A small image captioner, trained from scratch.
Model: encoder patch size [4, 4], decoder width 256.
Rows from block 5 of the text decoder of a small image captioner, named by matrix and row number. Rows with one number belong to one neuron. Each number is 128 + 32 x the weight over its row's rms, rounded and kept within 0 to 255. All counts start at 0. Numbers have three digits each. After the name is the row's rms in percent of the matrix's.
After each neuron's rows are labels from the 100 texts, of 14976, where the neuron reaches its highest value: "tokens" is the input token at the peak. Only what is clearly more common there than usual is listed. The data: photos of plants and fungi (iNaturalist). In brackets: how many of the 100.
# fc1: MLP up (decoder.blocks.5.mlp.fc1.weight, 768x256), inputs 172-255
# fc2: MLP down (decoder.blocks.5.mlp.fc2.weight, 256x768, transposed), outputs 172-255

fc1.587 091:136097084113085133136128120132172102111192154085145096145097093126092117103140113143096061160135092128138142129133123083164117167163179093113147155078093132153146146199124151164147088159095126104176180156087157148144090112138202157062185153136165125096
fc2.587 086:138102173115161142123118128114170171173098120144089165102188129084129121117158183100145158126084130124110153134085159122154151138088107199127095168153128139121153162096151146106140166117112112209181141096152077088118155111113126124201137084132145149113
tokens: "caryophyllales" (33); "fabales" (23); "celastrales" (10)

fc1.748 094:119088136115161091158119142135106068132182119173145125112169115152056122140119160165139077130153140148122069091145160095107123172097143157118172170102145135097173126164058106132059118125096155128175148176155131095118112136131095135123160059075149168096
fc2.748 077:151107134124140126100064190156130141144167102109139008151112119135163159161107104090143198118105119147132130146098116097119112108119100113106161111096081136108136141198149142168116109095085074179050095107150169107110088170093122158133116115126128097095
tokens: "sheep" (27); "cressy" (24); "henbit" (11); "mountain" (9)

fc1.168 100:095144090116064097195119184184163114126052126186110199177076137049129102125116126107087120107070117133129124173157101152195134147134105167109144098091140092134146109154163093173110142075162175172159073136112126103122108155115147142144116173089112098092
fc2.168 096:145065174096138127041123191063098175158168121089217126132138170157145163163134080057097141150144100133154148144155201107119079107131133106106124117145161117106138126115105131093084093154114168108123147166101124114079123120171099095138133141191140145111
tokens: "ranunculaceae" (22); "papaveraceae" (22); "<end>" (15); "laetiporaceae" (13)

fc1.692 091:147201099134158115141151117087143093155124111097072164155115151102116140099127116119165163087115179209131119114071125131143086220082179144101123113143107119167135125112110107127147149175146101133135081129111148168121103125093110127133168063076138165175
fc2.692 079:133158168104126108065098079131099097137197121112133137085120164128156050123135056099147156147129114115142126125116096132115120155147162161137141180092117167091105134151060144119134107069174137200091162123119101116130116099133164179139122122135077110169
tokens: "," (89)

fc1.263 089:176148061119072165159112139074128128136137120164059103141095145114123075120124107091122096139140151108140129157097120091172089104109162086165181127114138134161077193145056164118105118076154110201099080124164157077166076133132140084146115118106136166197
fc2.263 086:100149163080136128164092114137154162184191103158121188147093153141110131168111156142127169121079111078152120125137160130131148191133112148128159100136147043135131176128117156097186117129111082165221139131140137085124212124089141077082060152102141062184
tokens: "viscosa" (29); "maculata" (20); "repens" (19); "struthiopteris" (9)

fc1.725 065:097145172126091130131183164101106148146098158105168125156216114178112145086143141137097080193145186151077101129087074139112122120135123144094103169131129103103098144121168121125141126063130079128146158122141101140128102153129128090152155132117158120085
fc2.725 061:149077138079134186209137141146128138073109093126159093109153157135084165083209114116137160098133162132153142121118200120165116081154102056117108067134076137141168139130151122153181136078141127119145119106145101136138130184132177164111076097097153111106
tokens: "caryophyllales" (26); "evening" (10); "cressy" (9); "asterales" (9)

fc1.639 091:099132120108156072115123146133119141133159217111187117070135109104051094130109152083092114135105127170154179154119181084168139095151090114145109153154116144162118139113114189121070090110119128127142176139135085117098146103102155117135093113149119112169
fc2.639 085:123113108106127092121126110134112132108178115132102140111100092118118192125135119156131116112108135117159144118126137166166133101133125180137163090123100139113104135185175186196131134056128107139168064161128100169174099152091178100137105142092162113140
tokens: "family" (95)

fc1.635 095:131082114075168100132104123142082132141118114095179097101121094146120169132102165106164182144171103130117153117112119179143058122092064131091150084125160146150092152098127130187122117155114082176169145136164140133173137177103182160115180136079125127169
fc2.635 101:156129139135173147113090131093102110128144138141136134105140117112118110154112135146094092159126142139155152146066139093136122074131206069135124138102080116060168099127128089143125124184115146110104089167108120149097147103110210078173134147103172187109
tokens: "procumbens" (22); "vulgaris" (21); "urbanum" (11); "sericea" (10)

fc1.89 049:096115101075103175159142086155117134095138162095128088086162078080201109119145113169139148141122099122139128154180070122104108149137152135163202123149124115177120092116201103134109089136131048159132076120140147103137155149114201140135117183187117069180
fc2.89 046:121108210158159133129124132134110050095103149083132144192120117155060142119130140178113171106092110143167072096085098123154098144104125110118156093088185077130152163174090087122156130113141160171048120155111110122099116150151137111146165124094155117117
tokens: "<end>" (29); "castor" (20); "foot" (17)

fc1.378 108:121039164159167125085103124144125129151115184136108171060157198179087157200103110135141167111148089085105217139200098116136161140170125141121118127129113115180178167162172118133131146113121131140172124094104143203126171124145143199075140162150163142094
fc2.378 109:099121138126126100090166164108146170099210114138095079116073138107148147181157127126106146091095135049111072142118131175114123115110146100159148166173164118109150100132115143120039089124095123111085122120188087153112155097163125129166161126116167132141
tokens: "osmundaceae" (40); "polypodiales" (22); "geraniaceae" (19)

fc1.287 127:168112091148144112132108136110097131144130145151139125117153084084088156155080160107113105102121078119076114143176105170127173101164090091079154102132106159117137162085165193110060121074124113143147094136118149111108123188082161141092081078179122108114
fc2.287 125:136132123113122104086169171158109151105123069118082143122232178124170114125071078098106152188131103142161135118103107084197103131135179169119128159112191117161112108120123133114168130151130157152138152185216103162080157092132110139135157176110116079097
tokens: "ranunculaceae" (33); "wall" (16); "berberidaceae" (15); "papaveraceae" (15)

fc1.228 067:125161076115124130059114133130113131128155140163126186104177199161084116160134106100125138116107139108117082119113148092160127144136075153114161116104119181121186125159211166097102160201168150140117120127066098109184155098144162091138114118132117132130
fc2.228 068:149132143126096104143123141153169141127125139124159118141097125083108138167138133190088125169171129136112157165194158148187163107151168091113176113086127115106117172144114104145143142196083094152091120128054157117093127117104150123113093157149200104105
tokens: "," (97)

fc1.332 110:164149087093144155141141093168149100140114159121107139159194141095074173139173164142131128162092096145117086158159094090187137101106070123147087159107125076114162137104163092083193151152086114142159180130124098095128130131119129112102128162149117195100
fc2.332 103:096141094131114091097135107184105154068154108124145086139130125095112080157116098128091134176154088141036150048046121117112164101134143084186104136121114152076116134090145100114091142097032146143096195157100093206164085105148192129196171156095129047113
tokens: "," (73); "white" (20)

fc1.24 095:092147107103170115172129128186095151128115153101087110156115156139138108137101118094142127143103142108138135186114101145084127141113124197139147077109090111088121147138172118106106073162128107171167073135105155120159138173097122129113141121148165173095
fc2.24 094:161158101147189155107099153126059124117073123159180087148158088123115072165104110171142152115070147151122128146078154142131215118119147111107104154138138148121102150086116157122122152146108064065106212138143064126117166111153181092130107116134115198137
tokens: "ranunculaceae" (55); "papaveraceae" (31); "berberidaceae" (12)

fc1.649 105:152128109138089143145110112109091143088146188084139093138162141169109111199136083168116040123129120107152095185129120082121156157119161123162138132110112085158155051137146138118156195108150141146181125075126183147113083117145133168065205197147145155135
fc2.649 096:155136141121212119072170091157165116143156100138085193136099123097111117123074144101078107164116084102086171103113122110141122090141093131123121165172128104077135143152138032096133164143160110134138146164154111122137146149105126141049102104125137069116
tokens: "dead" (22); "pottiales" (15); "polyphyllus" (11); "solanaceae" (11)

fc1.271 010:086084059099198155101133148107117110134115161127102147137142109156061183112131176100167105147144100126146123088083021137136157137086159200180112105133083116097090079084121159133123142128141126151086123155114119156167107161084126100084107175164114177105
fc2.271 009:136089173130106127193172156162125103114130131120105155068115115138065122117079144137064087176140122123069154147078119084152135025167063112109162159116164114109091118177165114102212150118135126117162191135137139163105158166121183125152126099079145079077
tokens: "viscosa" (24); "repens" (14); "cyparissias" (12); "peplus" (12)

fc1.320 137:160158141080121168185146165099110135137093167140087109063137087103130136129071134116170147160150126124194108134128138198179125106148127120188122169102172101129076094101167088172149131144129148109163109139147147123133126118134198119126177172137143170130
fc2.320 148:136115112155103073148195153131140213140097112125159146119133108140123111121095157135141097131129135145163158162145113111118162065138074099057190065115097163100094105129106154162132123149133158128145122125146107082119194149109137164134142058109141113130
tokens: "dead" (41); "sow" (40); "flos" (8)

fc1.520 100:144124085084189143095116196141120169188146151112110116146167160171152147138138129142161172120121133078140123122125120162128115161104154180125140083140113112109185120167179147111153086148159115193145107078123130158089151127197161123104132160143141147093
fc2.520 095:137120176195136099093086116087124043157098137136111115163142182098163095142062162102107135114070133188122092119147146149179136162129110150165118120151183149161085141132144122117089139075139143104100192107153131161170096159098083078086146103127115110155
tokens: "reptans" (22); "purpureum" (17); "hederacea" (13); "fistulosa" (9)

fc1.397 090:081143054110186144074152126117100161175088116151187170102168118097117119123115155104181099125159139150130158112196078158094145118073116167142132149076119081139148112143138080138058148082111136125091123140131138177114153118162115145155155121086138204121
fc2.397 082:105140146154101063114149124145136088122125124070146177092087119167115137117187112127117148115092136112107112077091086136121144057156172068134119109162108132154147124152119121103163227116162065113119116087093163078091101092157071096157113110169082158123
tokens: "family" (100)

fc1.220 108:132177123116114183160119144118132121162154120158098125162070098169106133097107132139154102139116143158122088117142076078112154170145122112118179124124043169131190106108118174141090136130143138153128166117148105118134143107155109131092100133122149153147
fc2.220 115:102111100153143162118192112136179140118093162071135112120103117091127139146136176132091115161149169071159139104103141122203126102093176158099216095184170138143182131140145133139122143134112135092060119164174127118107134113133135072117130135089114125121
tokens: "acrostichoides" (31); "liliales" (11)

fc1.497 113:175091114088220131128177130153145142101086177155146151128113124156140121121129097143166200137197125157130171157128124096096116170138170075205132093113153148107135162097092208130098105176134123123116127091145109164133154158116146134181127090137086114131
fc2.497 103:101131143174145158129117137137124159108114091127121136099127190116140118053138083154114199098112128124131186102133147086152073114134113161160125156160123121077252068111100081074086150164150122090152161123066117083115172087109103133150120062099106139089
tokens: "euphorbiaceae" (51); "violaceae" (22); "geraniaceae" (16)

fc1.737 122:153195098133112062086155114113090123101165158153133117109184243136112156167155134133111113112081137169052095113126027136193100154146132145200133151174118120052102148124175131091133094174091073176152147156146090125167133098152163111105147161132098138095
fc2.737 117:120066190074140106145157105123147216150089198133148125118156137148150121108179136116090161175182105093123110181145120165142097118165152129119099111091112149106207188118139097145113108210092147168092136118100086188142115124120125125153134163110157145184
tokens: "," (99)

fc1.336 100:143168092152100172119127060095137117091172170165152153121103181125175120077146103183120121170184163128176121154170155124070068170118084136110151096168125164206177183110150068158074135118136130185142124145096127172092155041097113192173118154129171110146
fc2.336 097:119107112086127178134114101166128150089186131131166134175086138148103125142109102174086145151071163133136116206159072115135128121130132127158210078201143145134112157070108146176173165127143141085143188124145064082067175143118128107132153144063175121121
tokens: "<end>" (35); "lucidum" (19); "mas" (16)

fc1.96 090:115139110152116159169139180127125188100141097142095112138081118137171059113166158072152118076122075115085105132134130117161135173132121145158127065114155046118181154170095127125162156108124117098146149127164154161125110152178161059111117139188153079187
fc2.96 093:147122190116119144136138117110087111157094136101087102096139115154119147168131147166061109150142121140125045116133129146140148129129163075134117082160110088084130116145112104134132132099147148091069125104142107154098108167138114196115097169143178055064
tokens: "osmundaceae" (43); "apocynaceae" (33); "rubiaceae" (12)

fc1.237 109:202062132071094106160128146113124150142128149127144129178088173128143064126112182132179112122070105159135100086151141117169121097131155158198204157113099089113070154098150130132078100136133175155123024140130090005063140143159192115108184133102145137109
fc2.237 124:161173157099107134158124097138156110135108065154188105149126140198156045151129059165176122054120084128093108149113126096070137160135154126133181183122140175138127082078156167139115137140096061109149163186094087168089123165135135137120092194132088131124
tokens: "procumbens" (38); "idaea" (30); "shallon" (21)

fc1.80 094:105135173149132170114117135095135146112098176175113103116081104109101093069117052141134126153105143100161114123120118105111158122096105102086105141179153113132162099169186142152109104087146182063142081153115153164136146166136057139125136122107106114146
fc2.80 088:061075117123121144137120173107130114107117137120164187099108188133095156123157158140132133177170104157118097109147111104154151102116086071123083120083119124126155158103130160131144152170167191149112123143146105124156131137083142166119165158136111117118
tokens: "<end>" (40); "pinaceae" (36); "lycopodiales" (14)

fc1.500 133:111148124173188089180113093207081153124144104104119133111130085152109169097109095118091178146146134134135097099116075120143110174093134140152163110097110140163167179170152098160096134066114116116112117108105095163143066163138134111050132147129104170160
fc2.500 172:098109120154145179049148107154141127127136152095133125097128149132110077105147165134161069175159089133155087133128157049094127147135100117097114151152139093106145132159159139188098110144119155163086075131130176146113183115158071108173176179183130100132
tokens: "caryophyllales" (30); "ericaceae" (9); "asterales" (9)

fc1.625 095:132073138145134112157119136170132112149095095182120071084196097148056145151195142129114087120058109122109133110111116178096158113152146182180085098126107138087117167145155132116130128065090133131137133184138193090111079178123170218129073195156146111102
fc2.625 089:119111135111128120123152103104139124106190132127105093180126144122135165183144093113117138134211175116173132158087070125135116173112088133163155128144164135174124155119169074070174228159092165181108092091113104170200163087127137119150128119157159114136
tokens: "euphorbiaceae" (23); "ranunculales" (11); "rosales" (10); "apiales" (9)

fc1.107 119:102092182105114193146095129112126138075100168143105101141127106126122134105109146174143118148142125104157156103108160103131144155129166173112093156141133160119159111136183148096167129124162126085164151099162151155137170124147116088142127088071129063084
fc2.107 128:111096109124154081169130152138166096149069086109116073114141117125139095114097166156120159131130168120134081153138102109170178156107082085151137163089191097189157113148146188149062142094141095113130169120124110183169144137120174158121193063169125147129
tokens: "sheep" (29); "yellow" (25); "five" (15); "vitaceae" (9)

fc1.163 086:174147077037091148106199135088124078092105046131089143082148174146153119150109149089092115144130095147154147071122087134146102089118127179192151164145088115094130121106169170178138147139153156124148130114114116154117140093135187071121213127122141088126
fc2.163 082:149106120120109160175121113173074115143045187172146127159164167088112081149139076129145097069127169159107138147131109128114093094146065165104125172121132113116140130143113163143113164116100226115071116146176084078146043132154135104065083165118113121190
tokens: "dead" (53); "and" (38)