{"vocab_size": 1482, "encoder_conv_stem": false, "encoder_widths": [80, 160, 320], "decoder_activation": "gelu", "lr": 0.021, "weight_decay": 0.05, "adamw_weight_decay_other_params": 0}
Rows from block 4 of the text decoder of a small image captioner, named by matrix and row number. Rows with one number belong to one neuron. Each number is 50 + 12 x the weight over its row's rms, rounded and kept within 0 to 99. All counts start at 0.
After each neuron's rows are labels from the 100 texts, of 14976, where the neuron reaches its highest value: "fires on" is the input token at the peak. Only what is clearly more common there than usual is listed. The data: photos of plants and fungi (iNaturalist). In brackets: how many of the 100, against the usual share in percent.
# fc1: MLP up (decoder.blocks.4.mlp.fc1.weight, 768x256), inputs 172-255
# fc2: MLP down (decoder.blocks.4.mlp.fc2.weight, 256x768, transposed), outputs 172-255

fc1.244:39 42 39 44 58 72 28 49 40 39 44 53 56 48 41 39 75 25 50 43 43 49 47 54 40 50 57 61 51 36 51 38 70 51 36 49 57 50 52 66 65 67 17 79 40 40 19 50 54 66 34 69 65 39 55 36 50 48 50 64 59 57 36 63 62 67 35 42 50 41 57 09 48 27 52 61 40 65 72 33 52 59 71 40
fc2.244:61 36 29 59 59 48 44 42 52 33 37 44 68 66 59 40 52 43 47 71 41 31 65 39 69 57 34 55 35 57 58 56 48 56 64 45 53 48 48 45 58 37 58 33 54 57 43 76 44 46 37 71 60 39 53 63 71 66 66 43 43 57 64 38 29 50 74 40 72 53 51 56 42 69 50 24 27 51 38 50 49 48 30 55
fires on: "common" (44 vs 0.4)

fc1.165:23 53 37 50 38 63 57 61 43 58 47 42 36 48 39 47 49 35 44 48 50 43 26 47 56 38 53 30 52 58 41 42 34 44 71 40 48 35 50 54 55 47 37 55 46 44 46 43 52 57 82 40 83 41 56 24 45 47 39 51 65 53 45 54 51 59 40 53 38 49 56 50 23 48 35 41 62 72 60 46 43 61 64 46
fc2.165:55 58 31 19 57 58 52 57 46 47 53 78 58 37 56 42 44 51 31 38 62 56 66 46 39 60 34 53 49 64 43 64 53 64 38 78 46 62 40 53 54 52 27 27 39 55 48 74 43 34 56 43 34 68 54 61 73 63 39 59 49 49 40 60 43 42 40 40 59 50 59 51 48 24 49 50 26 34 46 56 56 18 41 60
fires on: "common" (11 vs 0.4); "scarlet" (9 vs 0); "wild" (8 vs 0.1)

fc1.641:37 36 49 36 62 48 40 72 41 52 33 43 48 61 68 41 40 52 59 23 59 46 64 41 51 48 62 40 34 62 60 32 40 52 68 44 32 42 54 45 29 55 70 72 43 45 49 60 62 64 41 51 79 33 67 61 45 46 60 57 39 35 61 31 51 55 41 57 60 73 51 54 14 50 48 56 57 47 47 40 45 39 33 52
fc2.641:37 30 41 45 32 27 58 55 43 53 46 58 55 67 49 60 79 55 21 63 67 53 64 51 28 48 37 55 76 45 32 62 73 45 32 47 24 51 45 43 63 54 38 46 56 36 57 48 48 47 49 59 50 48 56 51 40 42 45 46 64 48 51 61 68 48 47 58 37 37 52 43 51 58 39 52 32 78 47 44 54 67 61 20
fires on: "vulgaris" (37 vs 0.1); "procumbens" (14 vs 0); "cruciata" (12 vs 0); "maculata" (8 vs 0)

fc1.296:51 53 54 43 51 56 69 69 52 62 49 51 56 63 47 68 67 49 25 62 66 43 59 51 61 37 49 47 44 53 55 49 28 39 31 52 51 67 75 60 50 43 56 38 25 46 70 44 76 36 27 56 41 62 37 23 71 49 62 40 68 44 57 44 40 40 43 63 43 33 43 52 55 55 53 59 41 56 69 60 56 51 50 41
fc2.296:51 35 51 58 67 43 41 48 42 28 75 44 63 18 67 42 47 49 54 77 59 55 37 48 56 72 45 59 62 83 38 53 56 48 55 44 63 67 25 33 48 52 37 61 58 72 54 46 40 50 56 44 49 59 59 79 38 55 51 53 45 60 46 52 68 41 47 39 58 66 55 50 54 50 54 40 60 54 57 58 56 42 67 49
fires on: "order" (83 vs 5.8); "twinflower" (10 vs 0)

fc1.267:57 67 43 38 36 67 45 49 56 46 51 66 52 51 37 46 39 43 32 68 25 57 56 24 73 39 32 57 50 49 60 68 68 38 49 72 43 66 50 52 59 50 68 45 52 64 31 40 38 44 59 47 58 42 44 50 47 32 48 64 38 34 42 52 26 53 71 46 51 44 60 39 33 59 57 41 68 57 61 61 59 39 42 60
fc2.267:44 51 63 60 52 64 47 40 45 60 41 49 47 40 54 49 46 58 72 70 55 55 57 51 80 50 65 69 46 69 38 34 60 43 52 62 48 53 47 50 30 64 47 52 58 66 62 73 52 49 36 38 26 56 36 60 50 37 40 57 60 58 40 41 53 46 40 64 49 21 44 42 66 47 39 52 49 61 51 29 32 34 38 49
fires on: "magnoliopsida" (95 vs 4.6)

fc1.505:49 23 65 50 57 58 48 23 69 59 55 40 63 45 69 52 70 69 49 40 64 49 51 68 55 55 65 61 52 60 44 78 53 62 34 44 29 57 58 77 55 43 52 59 46 70 63 38 51 50 51 64 59 68 34 61 45 43 49 65 38 43 55 47 45 37 38 44 44 49 73 55 62 37 35 57 61 45 50 59 58 64 66 38
fc2.505:51 65 52 51 66 45 63 50 35 60 45 61 61 50 44 57 64 43 56 55 39 35 73 44 52 49 65 35 40 43 46 49 61 58 45 42 59 54 66 61 79 66 31 69 43 39 56 47 49 41 69 56 57 79 23 73 50 49 61 30 39 47 58 27 32 62 43 71 42 66 52 48 47 26 57 44 59 38 44 53 64 50 51 50
fires on: "buttercup" (42 vs 0); "pine" (12 vs 0.1); "columbine" (11 vs 0); "celandine" (9 vs 0)

fc1.256:52 37 39 42 52 53 39 37 57 39 34 49 51 50 56 40 58 63 71 58 45 44 32 42 72 31 55 63 39 55 46 70 42 45 33 54 49 44 42 57 47 54 23 55 48 52 40 40 47 57 39 42 48 50 54 63 57 59 32 52 63 53 60 41 40 49 62 37 57 68 65 43 54 44 49 57 35 37 78 58 72 51 67 47
fc2.256:44 43 30 50 60 35 58 62 39 51 43 57 51 41 37 37 30 18 25 47 38 58 53 47 51 59 49 37 65 50 50 55 35 46 60 45 36 34 36 52 48 59 47 49 56 55 52 57 48 46 25 60 46 58 53 55 39 44 56 42 44 60 48 59 65 49 54 42 28 56 66 56 31 52 70 58 71 50 43 51 50 68 36 60
fires on: "common" (15 vs 0.4); "evergreen" (10 vs 0); "balsam" (9 vs 0.1); "apocynaceae" (8 vs 0.1)

fc1.220:55 62 29 62 38 28 51 40 43 54 53 37 37 36 41 63 26 82 51 48 79 47 52 46 39 45 57 42 58 54 25 51 53 60 55 51 35 39 75 53 48 69 60 29 58 31 47 44 50 52 44 47 47 46 43 51 47 36 70 58 58 33 50 39 63 48 43 36 37 38 40 33 45 71 64 80 52 74 59 39 44 46 52 52
fc2.220:51 41 62 45 49 59 38 50 35 35 53 66 62 44 60 30 67 12 39 27 34 44 74 52 68 63 45 49 38 55 51 58 65 44 35 27 44 58 41 73 52 35 45 66 61 51 59 53 64 44 64 49 40 42 44 49 48 74 49 54 36 60 39 86 58 35 59 48 57 61 66 65 69 44 59 47 45 51 47 64 53 52 56 65
fires on: "order" (74 vs 5.8); "-" (17 vs 1.4)

fc1.26:73 57 67 57 44 55 72 41 64 60 65 47 56 51 37 66 42 44 48 27 51 33 42 54 34 47 57 51 56 53 45 68 50 45 58 49 74 59 50 43 49 42 58 57 57 54 63 55 55 45 38 61 45 76 51 27 55 29 33 41 46 65 60 53 52 34 63 65 58 58 64 73 61 79 62 66 55 47 67 52 67 40 44 52
fc2.26:29 39 44 57 44 51 46 48 61 43 52 55 45 54 50 46 34 63 57 49 52 59 75 38 40 46 32 58 37 64 58 31 61 46 52 41 65 39 48 50 45 47 43 58 62 54 43 73 37 58 50 67 46 37 58 66 42 64 71 51 46 42 57 47 50 56 29 67 34 38 60 41 62 30 37 38 24 19 33 63 45 48 56 47
fires on: "vulgaris" (32 vs 0.1); "procumbens" (14 vs 0); "diversilobum" (12 vs 0); "strobus" (9 vs 0)

fc1.561:57 45 42 38 61 55 57 30 48 32 48 49 63 39 28 48 60 34 61 51 39 74 63 53 31 56 73 47 49 45 43 54 75 52 64 69 63 33 59 65 59 38 66 55 34 59 49 55 56 46 50 55 65 54 45 56 68 65 40 67 71 63 34 50 56 76 51 51 40 54 45 59 34 47 36 38 36 42 39 29 53 34 50 60
fc2.561:29 47 39 58 60 54 37 38 70 53 52 59 59 57 39 37 63 71 49 44 50 72 53 41 50 35 67 38 43 52 39 41 43 54 64 65 55 48 39 40 46 50 49 47 49 60 54 39 63 51 53 48 48 45 58 51 34 47 26 43 29 41 56 73 37 52 23 54 56 57 80 37 63 65 69 61 49 53 19 70 65 55 49 23
fires on: "vulgaris" (28 vs 0.1); "incarnata" (21 vs 0); "cannabinum" (19 vs 0); "tuberosa" (13 vs 0)

fc1.326:56 59 42 56 52 39 60 40 37 50 58 34 38 51 30 57 22 60 41 32 56 54 45 44 36 59 73 51 47 61 48 46 42 47 50 24 50 61 45 62 58 50 37 39 39 44 66 52 72 29 48 38 62 57 54 75 50 55 50 46 64 66 55 59 43 57 51 49 30 50 60 72 72 54 43 59 40 39 33 35 59 46 34 61
fc2.326:58 74 52 33 68 35 54 50 33 71 56 49 34 41 54 35 47 41 55 48 42 38 50 69 58 50 44 31 46 32 59 67 53 65 28 68 54 48 63 54 46 38 51 41 71 47 55 48 54 65 35 56 53 39 55 46 45 45 68 53 48 39 48 49 42 45 39 44 61 51 44 40 54 37 71 62 43 32 55 58 63 53 42 22
fires on: "vulgaris" (31 vs 0.1); "repens" (13 vs 0); "nodiflora" (12 vs 0)

fc1.29:43 30 42 43 53 45 31 36 42 40 50 37 45 57 70 58 54 44 64 67 51 38 51 49 29 60 46 64 35 30 46 55 50 64 55 66 57 40 47 25 45 49 42 47 67 64 60 59 40 28 52 24 56 54 53 52 51 32 48 41 53 60 41 51 58 34 33 55 56 50 88 55 59 47 44 52 45 69 46 42 68 57 51 55
fc2.29:55 57 67 56 54 41 46 63 44 56 41 42 37 62 59 64 53 53 43 55 62 41 59 52 58 57 64 38 65 59 67 47 44 36 33 45 55 42 37 54 50 61 66 69 40 55 34 50 33 85 34 76 43 44 54 58 47 52 45 51 53 45 39 45 38 58 41 50 52 52 40 40 36 51 72 51 58 48 57 44 47 52 65 30
fires on: "common" (24 vs 0.4); "eastern" (22 vs 0.1); "hoary" (20 vs 0); "red" (11 vs 0.2)

fc1.506:46 26 21 63 55 38 63 27 33 55 68 45 58 60 50 44 34 52 56 42 36 59 68 58 71 70 53 63 54 55 53 50 38 64 53 45 48 49 48 64 53 52 54 51 40 50 39 63 60 58 58 40 59 50 54 34 57 44 40 33 53 48 43 33 53 53 48 41 32 51 26 60 52 36 44 47 53 54 47 57 35 46 46 44
fc2.506:65 62 33 57 34 60 67 56 54 41 32 58 45 32 60 46 63 50 49 49 58 58 47 31 47 47 81 50 52 34 47 50 50 42 62 73 58 65 64 42 56 48 60 54 42 49 56 50 46 35 61 39 38 52 51 58 57 45 50 46 68 72 33 53 38 38 63 56 53 42 60 48 53 55 32 75 31 35 45 39 59 35 54 56
fires on: "common" (23 vs 0.4); "magnoliopsida" (17 vs 4.6); "spurge" (7 vs 0)

fc1.350:44 28 73 71 37 48 39 29 43 48 59 56 62 42 53 61 36 46 46 54 62 29 55 30 39 42 50 41 53 44 61 59 48 21 45 42 35 42 41 55 47 72 42 73 45 47 23 65 71 68 56 55 54 58 44 57 76 39 63 69 32 48 56 58 40 56 53 61 46 60 64 61 61 50 46 61 57 35 54 62 30 35 49 53
fc2.350:46 37 55 47 45 45 54 40 63 56 83 67 44 23 56 58 69 53 54 48 60 28 49 62 42 38 45 53 39 53 38 48 56 27 77 56 49 48 31 41 43 43 64 59 41 54 40 52 53 51 34 56 36 61 49 57 35 49 37 52 50 33 54 44 66 30 47 47 79 37 49 49 57 48 37 56 72 66 73 44 66 70 44 31
fires on: "buttercup" (28 vs 0); "berry" (22 vs 0); "grape" (21 vs 0); "hen" (21 vs 0)

fc1.338:51 50 45 62 62 51 39 52 41 60 35 33 58 56 68 26 48 56 38 44 36 43 53 44 40 48 56 64 39 57 65 45 53 42 43 50 69 50 57 42 71 48 56 58 72 60 32 60 65 36 48 45 56 75 52 65 37 44 41 76 57 62 51 54 44 41 36 27 76 33 53 55 29 55 68 56 54 56 57 39 52 53 34 64
fc2.338:35 50 49 54 46 50 74 29 52 55 53 60 51 67 58 48 39 43 44 54 55 55 46 48 53 62 57 37 43 32 44 48 43 41 43 41 47 54 37 50 42 36 27 50 29 23 46 60 47 19 47 65 32 55 50 56 39 52 55 59 54 37 58 68 59 54 61 62 49 75 51 42 63 56 53 47 50 44 49 67 68 38 52 38
fires on: "magnoliopsida" (99 vs 4.6)

fc1.250:65 51 52 48 32 55 54 70 30 43 50 68 59 44 47 33 65 41 42 40 50 48 49 65 45 43 72 37 32 45 45 81 49 76 38 40 40 51 58 35 41 49 47 34 42 57 55 69 58 68 49 76 44 50 50 47 39 52 43 57 55 43 35 44 63 47 49 53 64 44 59 54 51 47 28 62 45 48 66 39 37 54 32 46
fc2.250:37 50 50 50 50 53 59 51 59 61 44 29 61 48 52 54 46 55 61 46 33 64 55 36 28 39 36 64 65 55 53 18 32 45 52 50 37 41 47 60 53 37 86 70 70 30 60 17 26 56 53 36 37 54 58 37 53 45 34 55 42 50 60 76 35 54 29 46 32 18 63 52 45 53 77 55 51 47 35 75 51 59 62 52
fires on: "aquifolium" (21 vs 0); "caprae" (13 vs 0); "splendens" (11 vs 0); "grandifolia" (10 vs 0)

fc1.38:48 42 49 72 40 36 46 44 29 44 42 46 55 69 57 54 77 75 67 39 42 66 53 37 40 49 41 60 61 62 53 43 40 54 47 65 63 48 48 23 47 23 54 58 56 52 59 53 35 60 34 67 43 36 47 41 64 52 78 74 67 41 38 61 28 56 38 35 49 72 44 35 39 27 37 48 46 21 51 49 40 66 67 40
fc2.38:48 45 45 47 44 60 56 50 62 68 65 70 52 40 61 60 30 47 37 57 46 46 38 57 65 32 69 27 44 45 47 53 50 56 38 40 34 53 58 65 65 58 62 56 58 40 36 43 62 60 58 50 31 41 48 30 21 52 37 41 53 47 35 59 54 42 40 68 33 32 63 65 51 66 76 61 60 57 44 61 49 24 31 55
fires on: "magnoliopsida" (26 vs 4.6); "liliopsida" (14 vs 0.5)